{
  "model": "image classifier",
  "dataset": "photos of arthropod specimens (BIOSCAN-5M)",
  "train_examples": 195000,
  "image_size": 32,
  "crop_scale_min": 1,
  "horizontal_flip": true,
  "translate": 0.12,
  "color_jitter": 0.1,
  "cutout": 0.25,
  "targets": ["order"],
  "num_classes": 18,
  "arch": "poolformer",
  "norm": "layernorm",
  "norm_position": "pre",
  "hidden_act": "swiglu",
  "mlp_ratio": 4,
  "parallel_block": false,
  "inner_norm": false,
  "moe": "top_k",
  "num_experts": 32,
  "moe_every": 2,
  "expert_mlp_ratio": 0.25,
  "experts_per_token": 2,
  "shared_expert": false,
  "patch_size": [2, 2],
  "depths": [2, 3, 3],
  "widths": [64, 128, 256],
  "loss": "cross_entropy",
  "residual_init": "none",
  "optimizer": "soap",
  "beta2": 0.95,
  "learning_rate": 0.0013,
  "beta1": 0.95,
  "shampoo_beta": 0.95,
  "eps": 1e-08,
  "precondition_frequency": 50,
  "max_precond_dim": 512,
  "one_sided": false,
  "adamw_lr_other_params": 0.0019,
  "max_steps": 9700,
  "batch_size": 384,
  "epochs": 19.1,
  "lr_schedule": "cosine",
  "final_lr_fraction": 0,
  "warmup_steps": 190,
  "weight_decay": 0.5,
  "adamw_weight_decay_other_params": 0.01
}
Rows from block 3 of a small image classifier, named by matrix and row number. Rows with one number within an expert belong to one neuron, the router's apart. Each number is 128 + 24 x the weight over its row's rms, rounded and kept within 0 to 255. All counts start at 0. Numbers have three digits each.
After each expert's rows are labels from the 100 images, of 14848, where the router gives the expert most weight on average: "top examples" is what is common among them; "colour at peak" is the nearest of a few named colours to the mean colour under the peak. Only what is clearly more common there than usual is listed. The data: photos of arthropod specimens (BIOSCAN-5M).
# router: router (model.blocks.3.mlp.router.weight, 32x128, trained with AdamW), inputs 0-127
# gate: expert gate (model.blocks.3.mlp.gate, 32x32x128), inputs 0-127
# up: expert up (model.blocks.3.mlp.up, 32x32x128), inputs 0-127
# down: expert down (model.blocks.3.mlp.down, 32x128x32, transposed), outputs 0-127

# expert 7
router.7:126111117115114117114104096087107136148109124136166091142126098127143149149141113118112144137088134134110114174139132170159154110109129133108182120175169128152124125107127063119107128114120132158154150137195124085138117116127150076069175094126135137145151132140091166102106128139135130168132126132119157159160112162153155148115105142153096144117141128092124138171133141157128129115103
gate.1:147135116102101107140140097143102179098156122156123109112163121080097109116110132125124179122149116183105121161093131140133183116105137171126128159128122130138113116111142109106079154100120125111153152135172109149154173102146098124068147118159112106144115139132129159144110142141112129170135138116141123124127134152118133079139141148139073089142123149116150117088170086146146144132100
up.1:145125143147121123130098122129155102135075130075154132119098129175153163138123115135139093139114121081168161097162105116113061149171115104146130080114129096111126143159157135146151096147113115157145092104116132118116096129099156106177113163124120139095148138137143072132156144104135135088138139161154147157138132098128117145110130123132158148158142136129089088140083142113134125137151
down.1:108141127106136144150143078164141155106063054119117090133106098103095136097126131126134108132163111145133120151182149135066112170112123117115156088119144083131091132127145158120117085101121130118139117155137144140145128123119123107113111107136176161090143120115145117114129129103118106149144136159142137159186114114124165126130072116126135115121156091132160119121152144118131108147103
top examples: order Lepidoptera
colour at peak: grey

# expert 31
router.31:136143145113153185105098159139136171118138159131141101145103114076152112115089139112139120107131134149162152122116168114117143113123089114102155124133116130126117121117109082165153120145175086115195137115127126133131142105143102082106099073094116149139098150121103145120136081111123133153148134127108125162150120132109177122136111129136139103103130132074140143122180123133173111100162
gate.1:111107163136148112175140141122113150107149120112118145144139074119153134168144142105117131124103107126080103084092120122140140175132139126077132128127128145073149109139081133146092132119122103121150113112156158130141111132117117132159171095129174141114096179159176148137128110142147084128110127154145145112163118157133130122081131105106154153115106091103121103171160115095090137148130
up.1:115164100145099102107101135126100112170115115141147121135112151171114124169135076149158126131137105092199149142170111132120113120101141132131153137105120141135116110106181126117145121139104093136085140127076150159117113097126135160097138140116135155080102127127116125148113102131105161164138081140164154104124120124109144138133125147114107128149131179154127140151062162158145094146135
down.1:100102117138091129113107104190130122113118121095148137157100104092096112126158059154115152085153136103129152146147133150156122159113121112107118120171168120162095135142114105129091127116138106160131118130104101151105089117150125152113107109118120118107125077136096126159107137100095127127163132106150123193118115121162100110134122113153149145130109157122112091096071124142156155145123
top examples: order Coleoptera; order Lepidoptera
colour at peak: white

# expert 29
router.29:090081154123128080160143158110074098131163159113115114134150098156101102152135140127164157168138097146073165127135096127106085147110114127152140130110136108126141134126190138097112133155138149166123066146124128136161145072127172118125080159111128163137128156144129128139142113109114156097128101123116143145152124114124130126125122146146083122137106116110132170146117098122165136132137
gate.8:157151152130168095144108170141143129097105125113111102148094129126115147122127146127132159111156162107021168102093148141134148124145134064124129110135100109123152158143171143146129120138159153118072144103097163099134109164115120111177125122112123112176150110103128118138117137131097098130129119114153150115123137146152093136135131099149105146155147107141143108124131099146094132151131
up.8:104113112135076164120147093115100105162155110138154150093164166136141113133152130127128104145107105114189111159151124129135131105112133191137119147129168137139100086107082156119136129099095114112188096157154113137113147107164128140080140161160159139103113182147111157118142108122137158143102136142109107145135113117105160114110117147104153114097113142099115150146117166115143115110131
down.8:120156144083135131103141111123109135135107130133129102104107126083141134117114127151096128162127108168101136128118128178120147074181173104100120152151184135151133142110129171179116138175104152135108145081133162123125086159123121121163145144088099179143128159135174151091132124087105145128134123122096164133141116139134095160131134118135124118122167136153132102126140105120104107110104
top examples: order Coleoptera
colour at peak: brown; grey

# expert 17
router.17:137114122148112149132101154105134156150110148142111102120122129101140127134126113103112099107139133125122117113139102089118092186125138154123074128134134128121062127132122096168147133086084109135119140160120142143134157116102102101107111148145106152127086108118148111169122145177138151117086114162118121187133108157131163126157147131117144090117131115125129159133128160045096111149179
gate.8:103097110127088111135111150091091122138108142149186136110108144177113130130113118145130123129114118061077171136116117086134124172111134158164076208181112121153115140130117119142116126117070093124137131142130110119169123139103160113160107127127151137106134119126147141151084106163153106094130125143106115114133123122137109122121137154146129127126105090114089110127115099096119142127127
up.8:104102130152068120120104180078079132151108154141175147127118132175113144120105125152150124131114109064083167130121109091141117175125145164149082191168103116152112145130132129142119143122075114110136134124123091117165139148109159104144124142124145136125113116141173125150086105155132094084139125136121130130133132125122108126119144157134130114140121127123098124158095090100129130128144
down.8:112109132120130128153086119164181134090139135166097105141124105112149139106107146124076128128113140148132069077139135116155112126143139138061161178090138149114093108152137115131093146092122082135146116101106128151116121109133109145130145091101099146103130123171148165132182131139153123115119183150125112106122077139158126133116136147125131105144148095080136119143144115152116137123119
top examples: order Hymenoptera
colour at peak: pink

# expert 0
router.0:155124145201130137139112138126141158122157120131107110120121154120139128104143077129111083148131137076159107150167154100118118117135139133094148116091113130103096142172137121112109145139106091175090119153122113117103143150076137176105136115125131153102106082164149090140120166163176113153088089149153145083110105137117141139129117108136166130100137134146137130118122138112139170131128
gate.9:141117148122094117142136148123207131118118141133125110137117173109119128153158112083144132152149112082144123125135167087130115129121187125118174088122095127135109125156123172140159111128139101079101142110117127134103147137102107162158110136157123137096178124116183115135154148132119135126104123117156108093143107108130132118153112112120169129134123111152119165072091149081159124161119
up.9:145116137122083110148120147124202132117121135150128119147107163108122122143151103074153119156151090085142120125148168093137119128128168110122183085124098128124094127158114162144153100129136102092104147100116126130115135125104110154150120145155121130105167105123176118139154143149102126116105130125154117097141104099123113118157114110118182123135112113148100140055090145082150146142115
down.9:156083114136125103104114141098145129163107124122170095109142133066102124128162072126147143165150121089106085149163146113118126107136137124136135147126110152130090119154093100160120141169115097124123104106147164151096123148105147162085141091156153119100138156202159112154139135148109122140125151122149164124125111142130122137164107124121080148146131148145102106126148165132156099129123
top examples: order Psocodea; family Caeciliusidae; order Hemiptera
colour at peak: grey

# expert 28
router.28:151178130081115102139152087146123120126123122141103178092121103161118114127162133191159108114120131168143095102116159177131138101108119119097145134128092169146181118122116122153094118106160123126145113149141121155134114144160132091118106169116092111151096148110106136097111146102117138098156126144120159135112135138147134148072165101118117136143115140153146086156162130160103099134116
gate.0:148134101124119091165115122156145146174090155136142095145118132142096120170099124146126123192132118127128132097090092108158112147129130119140148071133132120134094186123120150117101113154111098137130114142157149160137120144110115132153106111160121098139114141138127118108107124139147126112174138148095093163141137184108115109085154112105143144148123152121133079078103196117145145131111
up.0:155143097130132079152112121158141145168087166134135102146130136144096118156081133135121122184142117133128127085091100108154097146129129116126136082128129121123093181115140142107097109150111110130125113143144148160144135139100115139154102114162125100153108149136127111108111124143153130111176143160095086149144137188122119104095149110114139132155116139122138080079089186123145158127097
down.0:120169094132102104136111088179094111122122121127110105136096146109122131152182094177147134100126138154121159119144156115131132136124128134149111058122107105142099150159168126105137116065181123141094139147145129084122140159141164106164100105124138083127104125142152111098110154112132113112144105171126163115149106145144128112102118144140138132139146128124137124177120169135167135114165
top examples: order Lepidoptera; order Trichoptera
colour at peak: grey

# expert 25
router.25:148093128180153148114097128163147151073169116146150151127099132102149131120130143136096107094149157117117145092138130115112119186115107123106149144147141126102099113144133096151146121121117098112154131143110132111137170130128078162094177122144102135096148105091133159109135141130112141109155104108117117160102138122122144130129117160126142109097139140092147184116153188131152107121194
gate.9:135195102135118095178114092121148139103140148166122124156133128095120120169132149133136123117139106127092102110118148139111147158113128116093178127122125152128129131141121098157121142119118102098147137154130121159110151155175142147079132125124103180099149115154142146183095130157094131152156144145110184129118116127166108141086178141119173122120125115116145129098173155126145143152096
up.9:122064136119151135081145161143111090156130133110145149107129134163149155093142101139126138142111159122154143163145119127142119097147126127172088128137128119142142118123128173097136126140125155148116132106125144092154107109075109105169124145126156093140102131102135116056163143103170117123103124110136077136150141140096152127171073117130104139134133129138103126166084106125120091103165
down.9:147151112122143130165143122142102070083110156101136145140146142092112140125141145146152142129125150143171101154166118150136143096108115151118128146168152143097173130107098081113121129097147110104155141191135154138153129138132138122143084147152097121118149123090133145125147147115087093098133111177128121096125125110153154113128134131108155162117176149128158173131136196137161108146117
top examples: class Arachnida
colour at peak: white