A small image classifier, trained from scratch: 32-pixel images, arch poolformer.
Rows from block 5 of a small image classifier, named by matrix and row number. Rows with one number within an expert belong to one neuron, the router's apart. Each number is 128 + 24 x the weight over its row's rms, rounded and kept within 0 to 255. All counts start at 0. After the name is the row's rms in percent of the matrix's.
After each expert's rows are labels from the 100 images, of 14848, where the router gives the expert most weight on average: "top examples" is what is common among them. Only what is clearly more common there than usual is listed. The data: photos of arthropod specimens (BIOSCAN-5M).
# router: router (model.blocks.5.mlp.router.weight, 32x256, trained with AdamW), inputs 128-191
# gate: expert gate (model.blocks.5.mlp.gate, 32x64x256), inputs 128-191
# up: expert up (model.blocks.5.mlp.up, 32x64x256), inputs 128-191
# down: expert down (model.blocks.5.mlp.down, 32x256x64, transposed), outputs 128-191

# expert 9
router.9 099 [ 80 133 136 157 147 145  93 103 194 140 128 153 111 141 130 119 171 106 157 127 131 125 147 116 111 143  88 113 169 128 120 112 122 160 100  92 129 121 146 145 121 114 134 122  98 163 118  94  67 112 126 150 127 133 129 124 120  91 151  98 136 119 132 113]
gate.0 099 [138 124 130 140 136 135  89 147 141 131 110 171 119 124 136  99 138 121 120 136 125 127 141  91  94  95 100 116 137 136 122 105 128  93 129 105 141 104 138 145 127 116 130 123 126 119 113 139 143  52 135 108 136 111 129 142 125 137 140 120 161 135 114 132]
up.0 091 [113 124 180  99 116 124 101 141 132  99 109 125 151 119 128 143 164 134 114  88  93 118 113  90 162 115 141 115 100 109 146 132 141 113 118  80 156 124 119 113 140 101 122 147  86 135 117 105 117 160  90 135 122 131 164 102 117 123  88 178 145 146 163 116]
down.0 096 [172 171 128  84 166 150 137 156 149 146 121 130 134 122  85 137 108 116 165 121 104 143 129 141 134  64 108 130 127 119  97 135 128  84 119 166 193 148 107 136 119  99 168 116 144 134 126 124 106 163 119 138 132 123 112 136 133 100  93 137 181 144 145 153]
top examples: order Hemiptera

# expert 21
router.21 096 [139 133 168 131 118 147  91 124 166 155 121 111 138 108  96 115 150 106 114 115 167 157 137 119  85  91 102 114 141 139 139 135 101 144 113 134 100 158 162 144 160 116 122  99 157 125 107 125 159 133 161 161 149 114 107  88 139 146 177  82 150 116 118 119]
gate.0 098 [107 147 134 155 116 125 114 113 115 124 120 121 112 128 119 142 135 114 131 127 153 148 119 163 131  80 106 115  88 125  84 120 142 124 122 170 119 162 132 140  77 145 150 139 166 134 147  97 159 188 145 147 115 148 121 176 103 122 132 125 140 126 135  96]
up.0 097 [124 143 103 137 120 117 118 113 111 119 110 122 113 122 115 153 125 108 124 141 151 145 111 162 122  71 107 110  60 133 120 101 127 122 118 170 120 123 113 134 100 134 138 135 156 131 162 104 129 172 143 143 101 148 110 179 113 138 135 130 117 115 125 102]
down.0 101 [140 106  95 130 137 131 128 159 146 109 127 123 103 135  73 179 142 139 128 115 108 168  87 124 146 138 132 150 163 126 146 149 126 146 125 108 134 104 128 109 114 121  98 135 154 126 147 134 112 134 139 113 118 121 123 115 157 115 154  94 134 200  99 129]
top examples: order Hymenoptera

# expert 19
router.19 095 [151 104 119 184  97 132 111 120 117  73 146 167 114 130  99 111  98 115  93 126 119 169 140 146 105  82 101 100 122 162 112  99 140 137 130 144 134 128 156 125 129 140 162 144 120  97 157 159 153 161 136 152 129  91 103  97 120 161 182 112 173 134  88 121]
gate.0 101 [159 135 118 109 110 159 142 186  86 103 125 125 132 119 123 113 126 134 126 127 154 144 118 183 187 103  93 135 135 134 146 142 106 170 112 154 124  91 111 110 156 127 151 136 166 164 131 185 115 133 125 163 130  82 139 123 139 140 150 162 154  83 118 125]
up.0 100 [110 119 129 138 143 103 112  71 156 154 131 131 112 132 137 127 133 119 127 126 102 118 132  94  77 147 151 132 139 136 103 110 160  88 151 120 129 169 132 133  98 126  90 129  94  93 120  84 148 121 125 111 115 164 107 132 116 121 109 107  87 173 126 131]
down.0 107 [111 128 116 166 142 138 117 134  90  92 137 169  78 106  95 159 140 155 147 144 178 108 105 101  80 160 140 107 167 119  76 115 129 131 116 132  98  98 150 147 141  98 141 125 128  42 148 118 140  64 146 125 129 150 102 159 136 106 160 144 117 121 100 122]
top examples: order Psocodea; family Lepidopsocidae

# expert 25
router.25 085 [133  74 139 137 130 157 164 127 148 122 173 103 110 117  90 140 143 128 105 114 112 143 137 162 130 117 178 126 129  99 169 137  91 139 163 124 108 131 136 163 134 164  78 122 126 137 112 172 159  92 128 101 150 106 138 187 159 118 109 111 136 149 161  94]
gate.0 084 [109 127 167 117 119 140 164 108 134 126 152 152 134 145 132 146 144 109 124  80 107  98 114 103 112 142 203 123 115 129 132 102 131  81 133  82 126 173 132 116 105 116 173 104 108 137 149 144  99 136 145 101 140 121 113 123 161  62 126 138 148 145 104  99]
up.0 089 [135 142 111 134 157 106  83 106 121 161 163 102 116 105 107  87 123  97 112 135 137 133 133 158  98 118 139 136 160 151 125 130 163 125 127 114 129 120  93 127 132 116  91 130 139 150 150 119 108 163 136 117 163 155 124 108 147  96 116 134 148 126 131 150]
down.0 086 [165 146 133 105 126 110 180 110 148 109 140 138 114 130 119 106 137 144 123 161 135 141 132 163 127 105 160 132 180  75 135  86 180 133 120 116  86 155 167 155 133 113 135 111 168 147 146 153 144 104 145 140 136 124 156 141  96 119 109 159  88  88 132 126]
top examples: order Hymenoptera

# expert 0
router.0 086 [136  96 141 171 105  97 130 127 140 145 141 110 148  86  95  92  90 130 125 109 169 118 145 114 118 136 121 137 139 138 150 111 105  98 103 116 108 116 145 129 150 142 140 167 139 120 106 153 115 128 178 129 144 102 113 100 122 145 122  91 125 136 119 132]
gate.0 103 [147 155 128 113 112 150 113 164  97 140 128 133 112 153  69 108 133 120 127 105 131 122  89 143 102 151 175 139 118  93 136 119  87 128 108 126 150 121 131 139 142 109 115 117 144  81 132 145 114 179  94 166 114 105 131  44 101 167 147 111 112 121 114 146]
up.0 101 [159 168 144  93 120 140 122 152  94 124 123 146 114 140  69 104 130 141 144 104 140 117  86 138 104 143 174 141 109  88 125 122 103 136 140 135 149 104 151 131 142 100 129  95 156  93 128 154 125 159  86 164 127 112 146  75 109 163 110 108 125 122 127 120]
down.0 103 [141 135 121 167 104 113 112 149 169 105 125 135  62 161 115  99  97 129  90 151  80 115 154 161 129 136  42 125  95 162  76 165 132 134 113 100 112  90 110 121 114 124 130 141  94 131 118 104 153 108 109 148 116 125 124 134 172 142 149  91 107 130 147 151]
top examples: order Hymenoptera; family Platygastridae

# expert 16
router.16 114 [125 146 148  80 124 116 144 162  87 123 125 140 147 113 167 141  94 150 137 143 169 109  86 101 137 133 141 123  78 159 122 129 135 101 150 127 120 141 148 111 129 129 111 127 135 109 163 125 119 148 131 120 142 143 132 142  97 141  97 165 103 159 150 155]
gate.0 091 [115 156 125 130 149 114 123 130 122 209 112  82 126 117 116 116 125 121 133 130 154 105 158 142  99 118  98 126  67 140 140 128 144  71 107  98 118 145  93  99 158 117 113 198 139 123 120 114  94 155 161 141 176 129 141 114  98 122 155 144  96 151 152 128]
up.0 088 [147 108 128 110 106 144 132 128 138  81 136 160 117 169 126 155 141 131 129 145  98 146  88 114 155 153 159 124 181 118 149 133  99 173 145 151 119 130 166 147 119 137 156  62 112 121 142 117 171 105  96 138  70 149 121 118 154 126 119 114 143 107 100 132]
down.0 099 [115 140 134 141 108 130 111 137 108 145 129 124 157 151 118  92 120 155 114 112 116 141 108 149 151 149 120 152 102 113 120 133 160 142 164 172 156 138 105 138 136 115 131 186 147  93 153 157 118  93 131 122 144 165 119 139  78 106 120 130 147 149 104 120]
top examples: order Diptera

# expert 15
router.15 109 [122 107 129  96 119 146 141 136 113 145 112  99 151  76 130 113 121 135 148 171 185 113  83 140 138 133 141 135  97 108 144 149  56  95 111  89 118 133 135 144 123 134 142 108 110 152 148 129 118  86 127 135 155  97  96 104 115 135 115 123 156 101 114 127]
gate.0 093 [114 138 145 120 170 121 119 120 122 107 113 109  93 148  57 135 123 146 109 122 134 128 114 113 109 100  74 125 142 132  83  93 134 172 116 119  88 131 146 127 112 119 105 142 123 111 169 119 159 137 106 119 122 142 137 165 145 125 123 109 155 133  97 130]
up.0 092 [142 128 131 169 109  98 146  96 140 132 139 166 123 153 149 145 134 135 130 100 136 138 120 159 122 129 204 107  87 141 121 170 119 120 114 129 137 136 130 138 158 135 132  77 106 119  91 120 145  92 128 142 154 132 108 122 110 151 136 131  77 134 135 159]
down.0 086 [138  97 120 133 133 135 153 134 150 162 165 105 134  96 121 151 115  88 171 138 163 131 122 163 101  82 128 118 113  86 128  77  92  95 121 118 106 120 134 103 123 138 126 139 113 137 124 106 130 106  62 133 125 129 110 145 141 107 120 130 134 125  78 137]
top examples: order Coleoptera; family Milichiidae

# expert 14
router.14 097 [ 77 113 124 150 158 151 115 113 143 122 148  98 119 130  95 135 160 135 118 100  90 170 163 138  98 126  87 160 155 126 162  85 170 140 127 115 143 118 142 155 137 140 134 128 101 167  86 102  83 104 106 137 111 125 110 160 137 123 164 119  94 133 140 148]
gate.0 090 [127 155 109 156 145 125 129 125 127 144 125 103 116 104 101  86 162  86 125 129 135 149 138 163 123 173 104  95  94 134 135 115  92 174 147 117 137 167 150 164 139 113 118 156 141 127 148 105 109 154 107 166  84 117 166 107  83 111 165  97 104 149 158 105]
up.0 099 [141 109 147 157 122 136  98 127 128  90 119 152 147 144 155 147 136 150 116 137 151 148 131 121 100 126  50 102 152 110  68 115 131 121 167 155 149 130 130 131 161 141  99  97 106 157 124  99 144 141 109 104 159 185  96 175 154 131  99 112 156 119 159 113]
down.0 100 [116 112 112  96  90 103 136 124 100 156 148 143 158 142 144 149 120 164 144 121 126 129 108 106 125 121 130 127 129 145 156 116 167 132 117 128 132 143  95  80 170 104 157  64 150 136  95  94 136 125 108 134 163 170 115 133 108 131 159 153 127  86 121 176]
top examples: class Arachnida

# expert 27
router.27 120 [125 145 103 116 181 128 108 114 150 113 151 117  95 151 172 142 175 150 157 130  93 141 129 134 135 131 131 131 115 135 108 123 148 133 109 119 102 128  97 161 173 129 117 130 121 143 112  95 121 127 107 130 136 163 178 166 107  95 128 130 127 153 169 139]
gate.0 099 [133 126 116 130 113 100 148 143 160 132 127 130 122 150  91 143  98 126 107 115 177 155 125 105 110 129 154 148 121  84 110 127  96 143 125 142 142 144 104 100 115 145 148 104 134 130 131 122 136  92  98 114 108 154 105 120 127 110 119 128 151 130  74 118]
up.0 105 [140 119 108 134 143 104 133 124 162 161 135 141 120 161  89 129 113 132 108 129 173 160 135 126 118 138 132 143 121  81 113 128  98 122 128 146 146 139 101  96 118 153 152  74 135 136 111 136 134  85  94 124 124 162 112 133 135 121 123  99 157 138  54 120]
down.0 111 [180 168 119 125 149 120 152 101 117 118 115 157  96 139 119 129 101 154 130 116 148 151 128 141 141  88 151  76 130 100 112 152 151 107 105 123 118 123 122 156 133 100 108  82 168 116 138 133  98 139 141 159 109  79  99  91 153 127  82 135  91  88 119 144]
top examples: order Hemiptera; order Lepidoptera

# expert 12
router.12 098 [126 119 126 131 167 127 139  88 161 131 145 109 141 102 112 113 150 144 106 136 183 136 158  87 118 174 133 126 135 125 105 127 106 154 146 163 139 121 157 138 137 117 162  88 131 123  91 143 162 106 128 129 184 108 114  92 124 113 150  95 159 123 105 128]
gate.0 088 [149 107 149 159 121 136 139 129 133  99 102 159 163 119 120 143 172  99 115 132 113 142 115 123 120 121 131 153 110 111 158  78 133 175 144  98 170 120 113 152 127 115  85 108 110 115 135 135 136 141 111  89 106 131 117 198  93 104 151 132  90 121 112 115]
up.0 085 [107 164 132 152 132 125 154 176 115  89 150 152 132 125  82 147 118 116 147 145  83 157 155 129 172  81  98 163 131 116 138  86 145 146 131 119 136 117 103 128 185 156 115 111 129 120 189 133 111 173 117 105 132 144 118 162 127  95 159 146 100 174 152 133]
down.0 089 [124 117  90 147 182 138 117 110 149 129  95 139 154 159 157 122 153 117 151 134 130 114 118  99 154 207  77 100 142 157 134 160 144  96 140 144 133 138 127 115 113 152 115 151 131  79  75 128 149  96 120 136  61 180 168 117  60 150 119 147 135 108 125 126]
top examples: order Hemiptera

# expert 7
router.7 099 [131 115 130 151 156 102 125  90 182 140 134 127 130 131 130 115 138 139 144 118 124  98 146 139 112 169 117 135 182 127 187 168 158 125 194 139 167  89  93 135 122  85 183 166 123 105  68 150 142 137 108 140 146  97 131 120 181 110  97 116 137 104 131  94]
gate.0 087 [104 133 131 110 132 112 150 132 149 108 129 125 109 111 136  90 117 128  75 110 164 144 125  88 182 104  94 169 136 141 133 126 179  78 172 155 161  94 136 135 129 148 119 113  99 156  96 160  96 125 110  95 129 128 120 138  95 155 112 143 143 138 168 166]
up.0 085 [ 88 127 105 101 142 111 158 125 155  98 125 124 109 126 140  94 119 123  75 100 141 120 102 104 182 100  86 175 122 132 130 105 162 103 155 158 138 124 137 152 102 131 119 121  83 169 115 154 122 114 111  89 134  96 130 179  84 134 125 155 142 146 143 165]
down.0 090 [100 179 175  80 114 107 157 128 133 132 140 144 124 121  77 147 116 117 152 148 135 109 103 147 123 138  97  90 136 118 118 152  99 137 130  89 142 148 103  85 142 135 163 138 130 124 115 107  99 120 155 100 167  99 108 157 106 145 169  64 138  97 148 148]
top examples: order Hymenoptera

# expert 10
router.10 107 [111 152 127 126 139 119  93 119 125 131  81 137  94 134 144 150 165 124 117 113  87 148 109 126 116 112 144 117 162 147 112 101 139 171  92  98 114 131  97 114  94 106 105 122 102 170 137  92 100 106 134 119  95 136 147 181 127  74  89 121 100 132 171 172]
gate.0 101 [104 112 120 157 145  88 134  88 169 148 116 119 131 134  89 111 114 192 137 106 111 144 130 108  81 164 127 144 142 147 163 163 119 138 164 134 111 158 140 123 122  97 146 122 158 168 129 153  93 133 139 117 157 158 157 125 114 158 115 128 160 101 153 134]
up.0 098 [111 106 131 134 147  98 120  87 146 145 114 128 151 128  83 142 126 181 132 109 114 146 118 112  94 140 146 134 131 159 153 147 116 120 174 125 105 138 149 121 127 112 147 107 159 162 132 137  99 112 129 126 154 153 149 121 118 160 107 128 161 104 139 141]
down.0 099 [123 151 125 136 147 144 118 131 106 169 142 134 153 140 108 135  82 129  93 141 128 136 173 113 157  82 113 129 113 105 104 152 132 127 121 153 128 106 113 179 124 149  81 119 109 134 133 139 115 103 141  94 151  82 111 111 139 101 101 112 114 113 151 103]
top examples: order Diptera

# expert 17
router.17 102 [121 135 141 152 150 124 114 164 139 142 118 131 136 116  95 121 106 119 119 142 141 107 109 123 158 145 153 137 128 109 123 168 117  97 155 211 155  86 122 104 140 111 180 166 169 129 138 168 141 136 104 103 119 119 104  92 129 150 150 136 103 110 104 123]
gate.0 080 [133 139 120 150 118 154 148 138 113  99 144 144 135  91 114 148 126 134  98 137  92  79 117 144 131 140 113 156 115 120 153  99 142 211  99 117 123 109  98 135 122 144  94 117 162 127 158  89  62 124 137 151 109 124 136 125  78 138 128 150 167 132 138 139]
up.0 072 [122 127 161 160 113  85 114  87 124 138 117  96  98 159  79 125 121 123 134 128 118  83 142 141 171 161 148 106 106 112 125 123 146  91 124 124 148  90 139 100 125 111 143 136 139 160 121 135 161  99 157 112 108 116 124  52 150 116  71 147 117 113  92 121]
down.0 079 [ 86 139 124 131 140 126 118 161 133 154 127 127 157 129 119 129 147 113 123 113 106 123 130 140 136 157  90 125 122 138  61  82 137 118  81 123  80 170 122 177 135 145 158 136 161 120 141 128 120 145 137 131  77 142 177 192 154 147 115 112 101 134 167 141]
top examples: order Coleoptera

# expert 23
router.23 086 [142 150  97 132 100 141 123 110 104 130 125 162 120 146 121 136 127 120 138 100 119 180 128 163 138  96 104 113 152 150 173  94 156 159 128 131 131 122 101 145  87 119 158 153 105 145 117 131  77 133 164 133  95 101 129 104 123 150 142 166 132 152 106 158]
gate.0 099 [122 147 131 104 137 135 145 118 168  81 125 121 106 129 122 198 132 122 119 134 117 137 156  96 130  94 124 119 204 146 141 169 110 146 130 120 165 111 128 116 185 104 108 102 112 128 129 128 119 101 130 138 135 119 116 134 107 135  66  90 140 104  98 117]
up.0 107 [ 87 148 110 143 120 160 134 136 164 147 121 143 117 116 117  83 122 128 111 106 122 135 116 154 121 121 150 116  47 149 109 123 158 116 150 145 112 163 115 138 169 123 137  93 125 123  87 117 136 135 135 159 120 141  90 148 124 173 179 142 103 125 133 116]
down.0 106 [150 145 151 130 131 127 127 130 161 179 119 128 127  92 155 136 158 131 120 148 119 141  99 107 133 107 124 178 121 150 135 114  98 110 139 102 138 137 137  77 167 152 111 118  68 151 110  89 106 159 130 138 142 129  85 137 121 125 128 114 102 100 123 104]
top examples: order Diptera; family Cecidomyiidae

# expert 24
router.24 088 [119 144 121 157 129 110 115 102 107 144 111  73 140 118  99 116 123 109 141 115 102 131 149 127 159 154  96 142 126 180 151  70 147 103 124 112 140 140 110 106 133 122 131 185 143  99  40  96 138 156 145 140 110  84 136 135 141 145 179 121  94 140 114 132]
gate.0 089 [194 135 130  84 158 148 180 131 129 101 144 171 138 119 129 117 135 151 114 158 123 168  84 149 156 101 101 133 121 146 101  85 153 134 179 120 139 139  96 113 145 144 120 153 125  82 111 125  80 181 133 142 103 136  95 139 152 182 130 130 116 113 163 122]
up.0 090 [123 119 105 125 106 116  97 102 128 125 141 149 114  92 155 142 142 144 119 130  97 188  94 164 154 127 119 132 137 123 134 128 165 118 123 129  95 138 138 134 125 171 141 148 135  82 130 134 172 169 148 135 121 145 126 114 123 123 158 122 140 118 105 178]
down.0 095 [119  88 147  97 108 123 164 117 116 130 152 156 131 134 112 116 108 131 158 128 142 167 143 165 134 128  54 163 134 164  85 140  81 116 133 127 119 145 133 137 131 132 154 106  99 114 125 147 175  88  87 135  81  84  89 121 144 177 133  82 143 102 145 148]
top examples: order Hymenoptera

# expert 30
router.30 097 [111 116 104 155  82 141 132 157  74  90 107 145 108 139 137 142 145 132 119 124 103 146 149 115 137  89  99 105 193 188 102  98 132 144 121 132 146 140 139 122 129 112  84 156 127  91 144 110 152 157 167 136 124 122 150 160 131 146 104 144  94 127 123 146]
gate.0 100 [116 120 133 129 133 173 164 140 125 126 114 126 148 120 121 148 151 131 114 103 142 105 130 138 109 109 124 150  81 158 105 130 131 108 147 123 105 156 100 144 126 131  87 107 128 167 135 114 138 106 158 128 148 160 128 134 150 121 127 119 102 159 129  99]
up.0 097 [130 151 147 105 124 169 167 132 106 121 107 152 149 130 138 148 141 136  94 111 152 127  94 110 104  99 120 147  87 181  84 127 127 131 134 130 110 143 102 132 114 153  97 124 132 154 132  97 130 116 145 124 131 152 124 115 143 104 106 132 118 148 124 102]
down.0 098 [ 96 149 123  91 143 163 148 178 128 107 143 156 156  92 114 105 157 167 122 145 151 117 157  85 130 101 157 173 136 154 129 180 138 122 146 136 144 115 153 122 142 138 155 100 137 129 155 166  90 115 109  92 120 130 133 153 150 105 132 135 124  90 164  90]
top examples: order Lepidoptera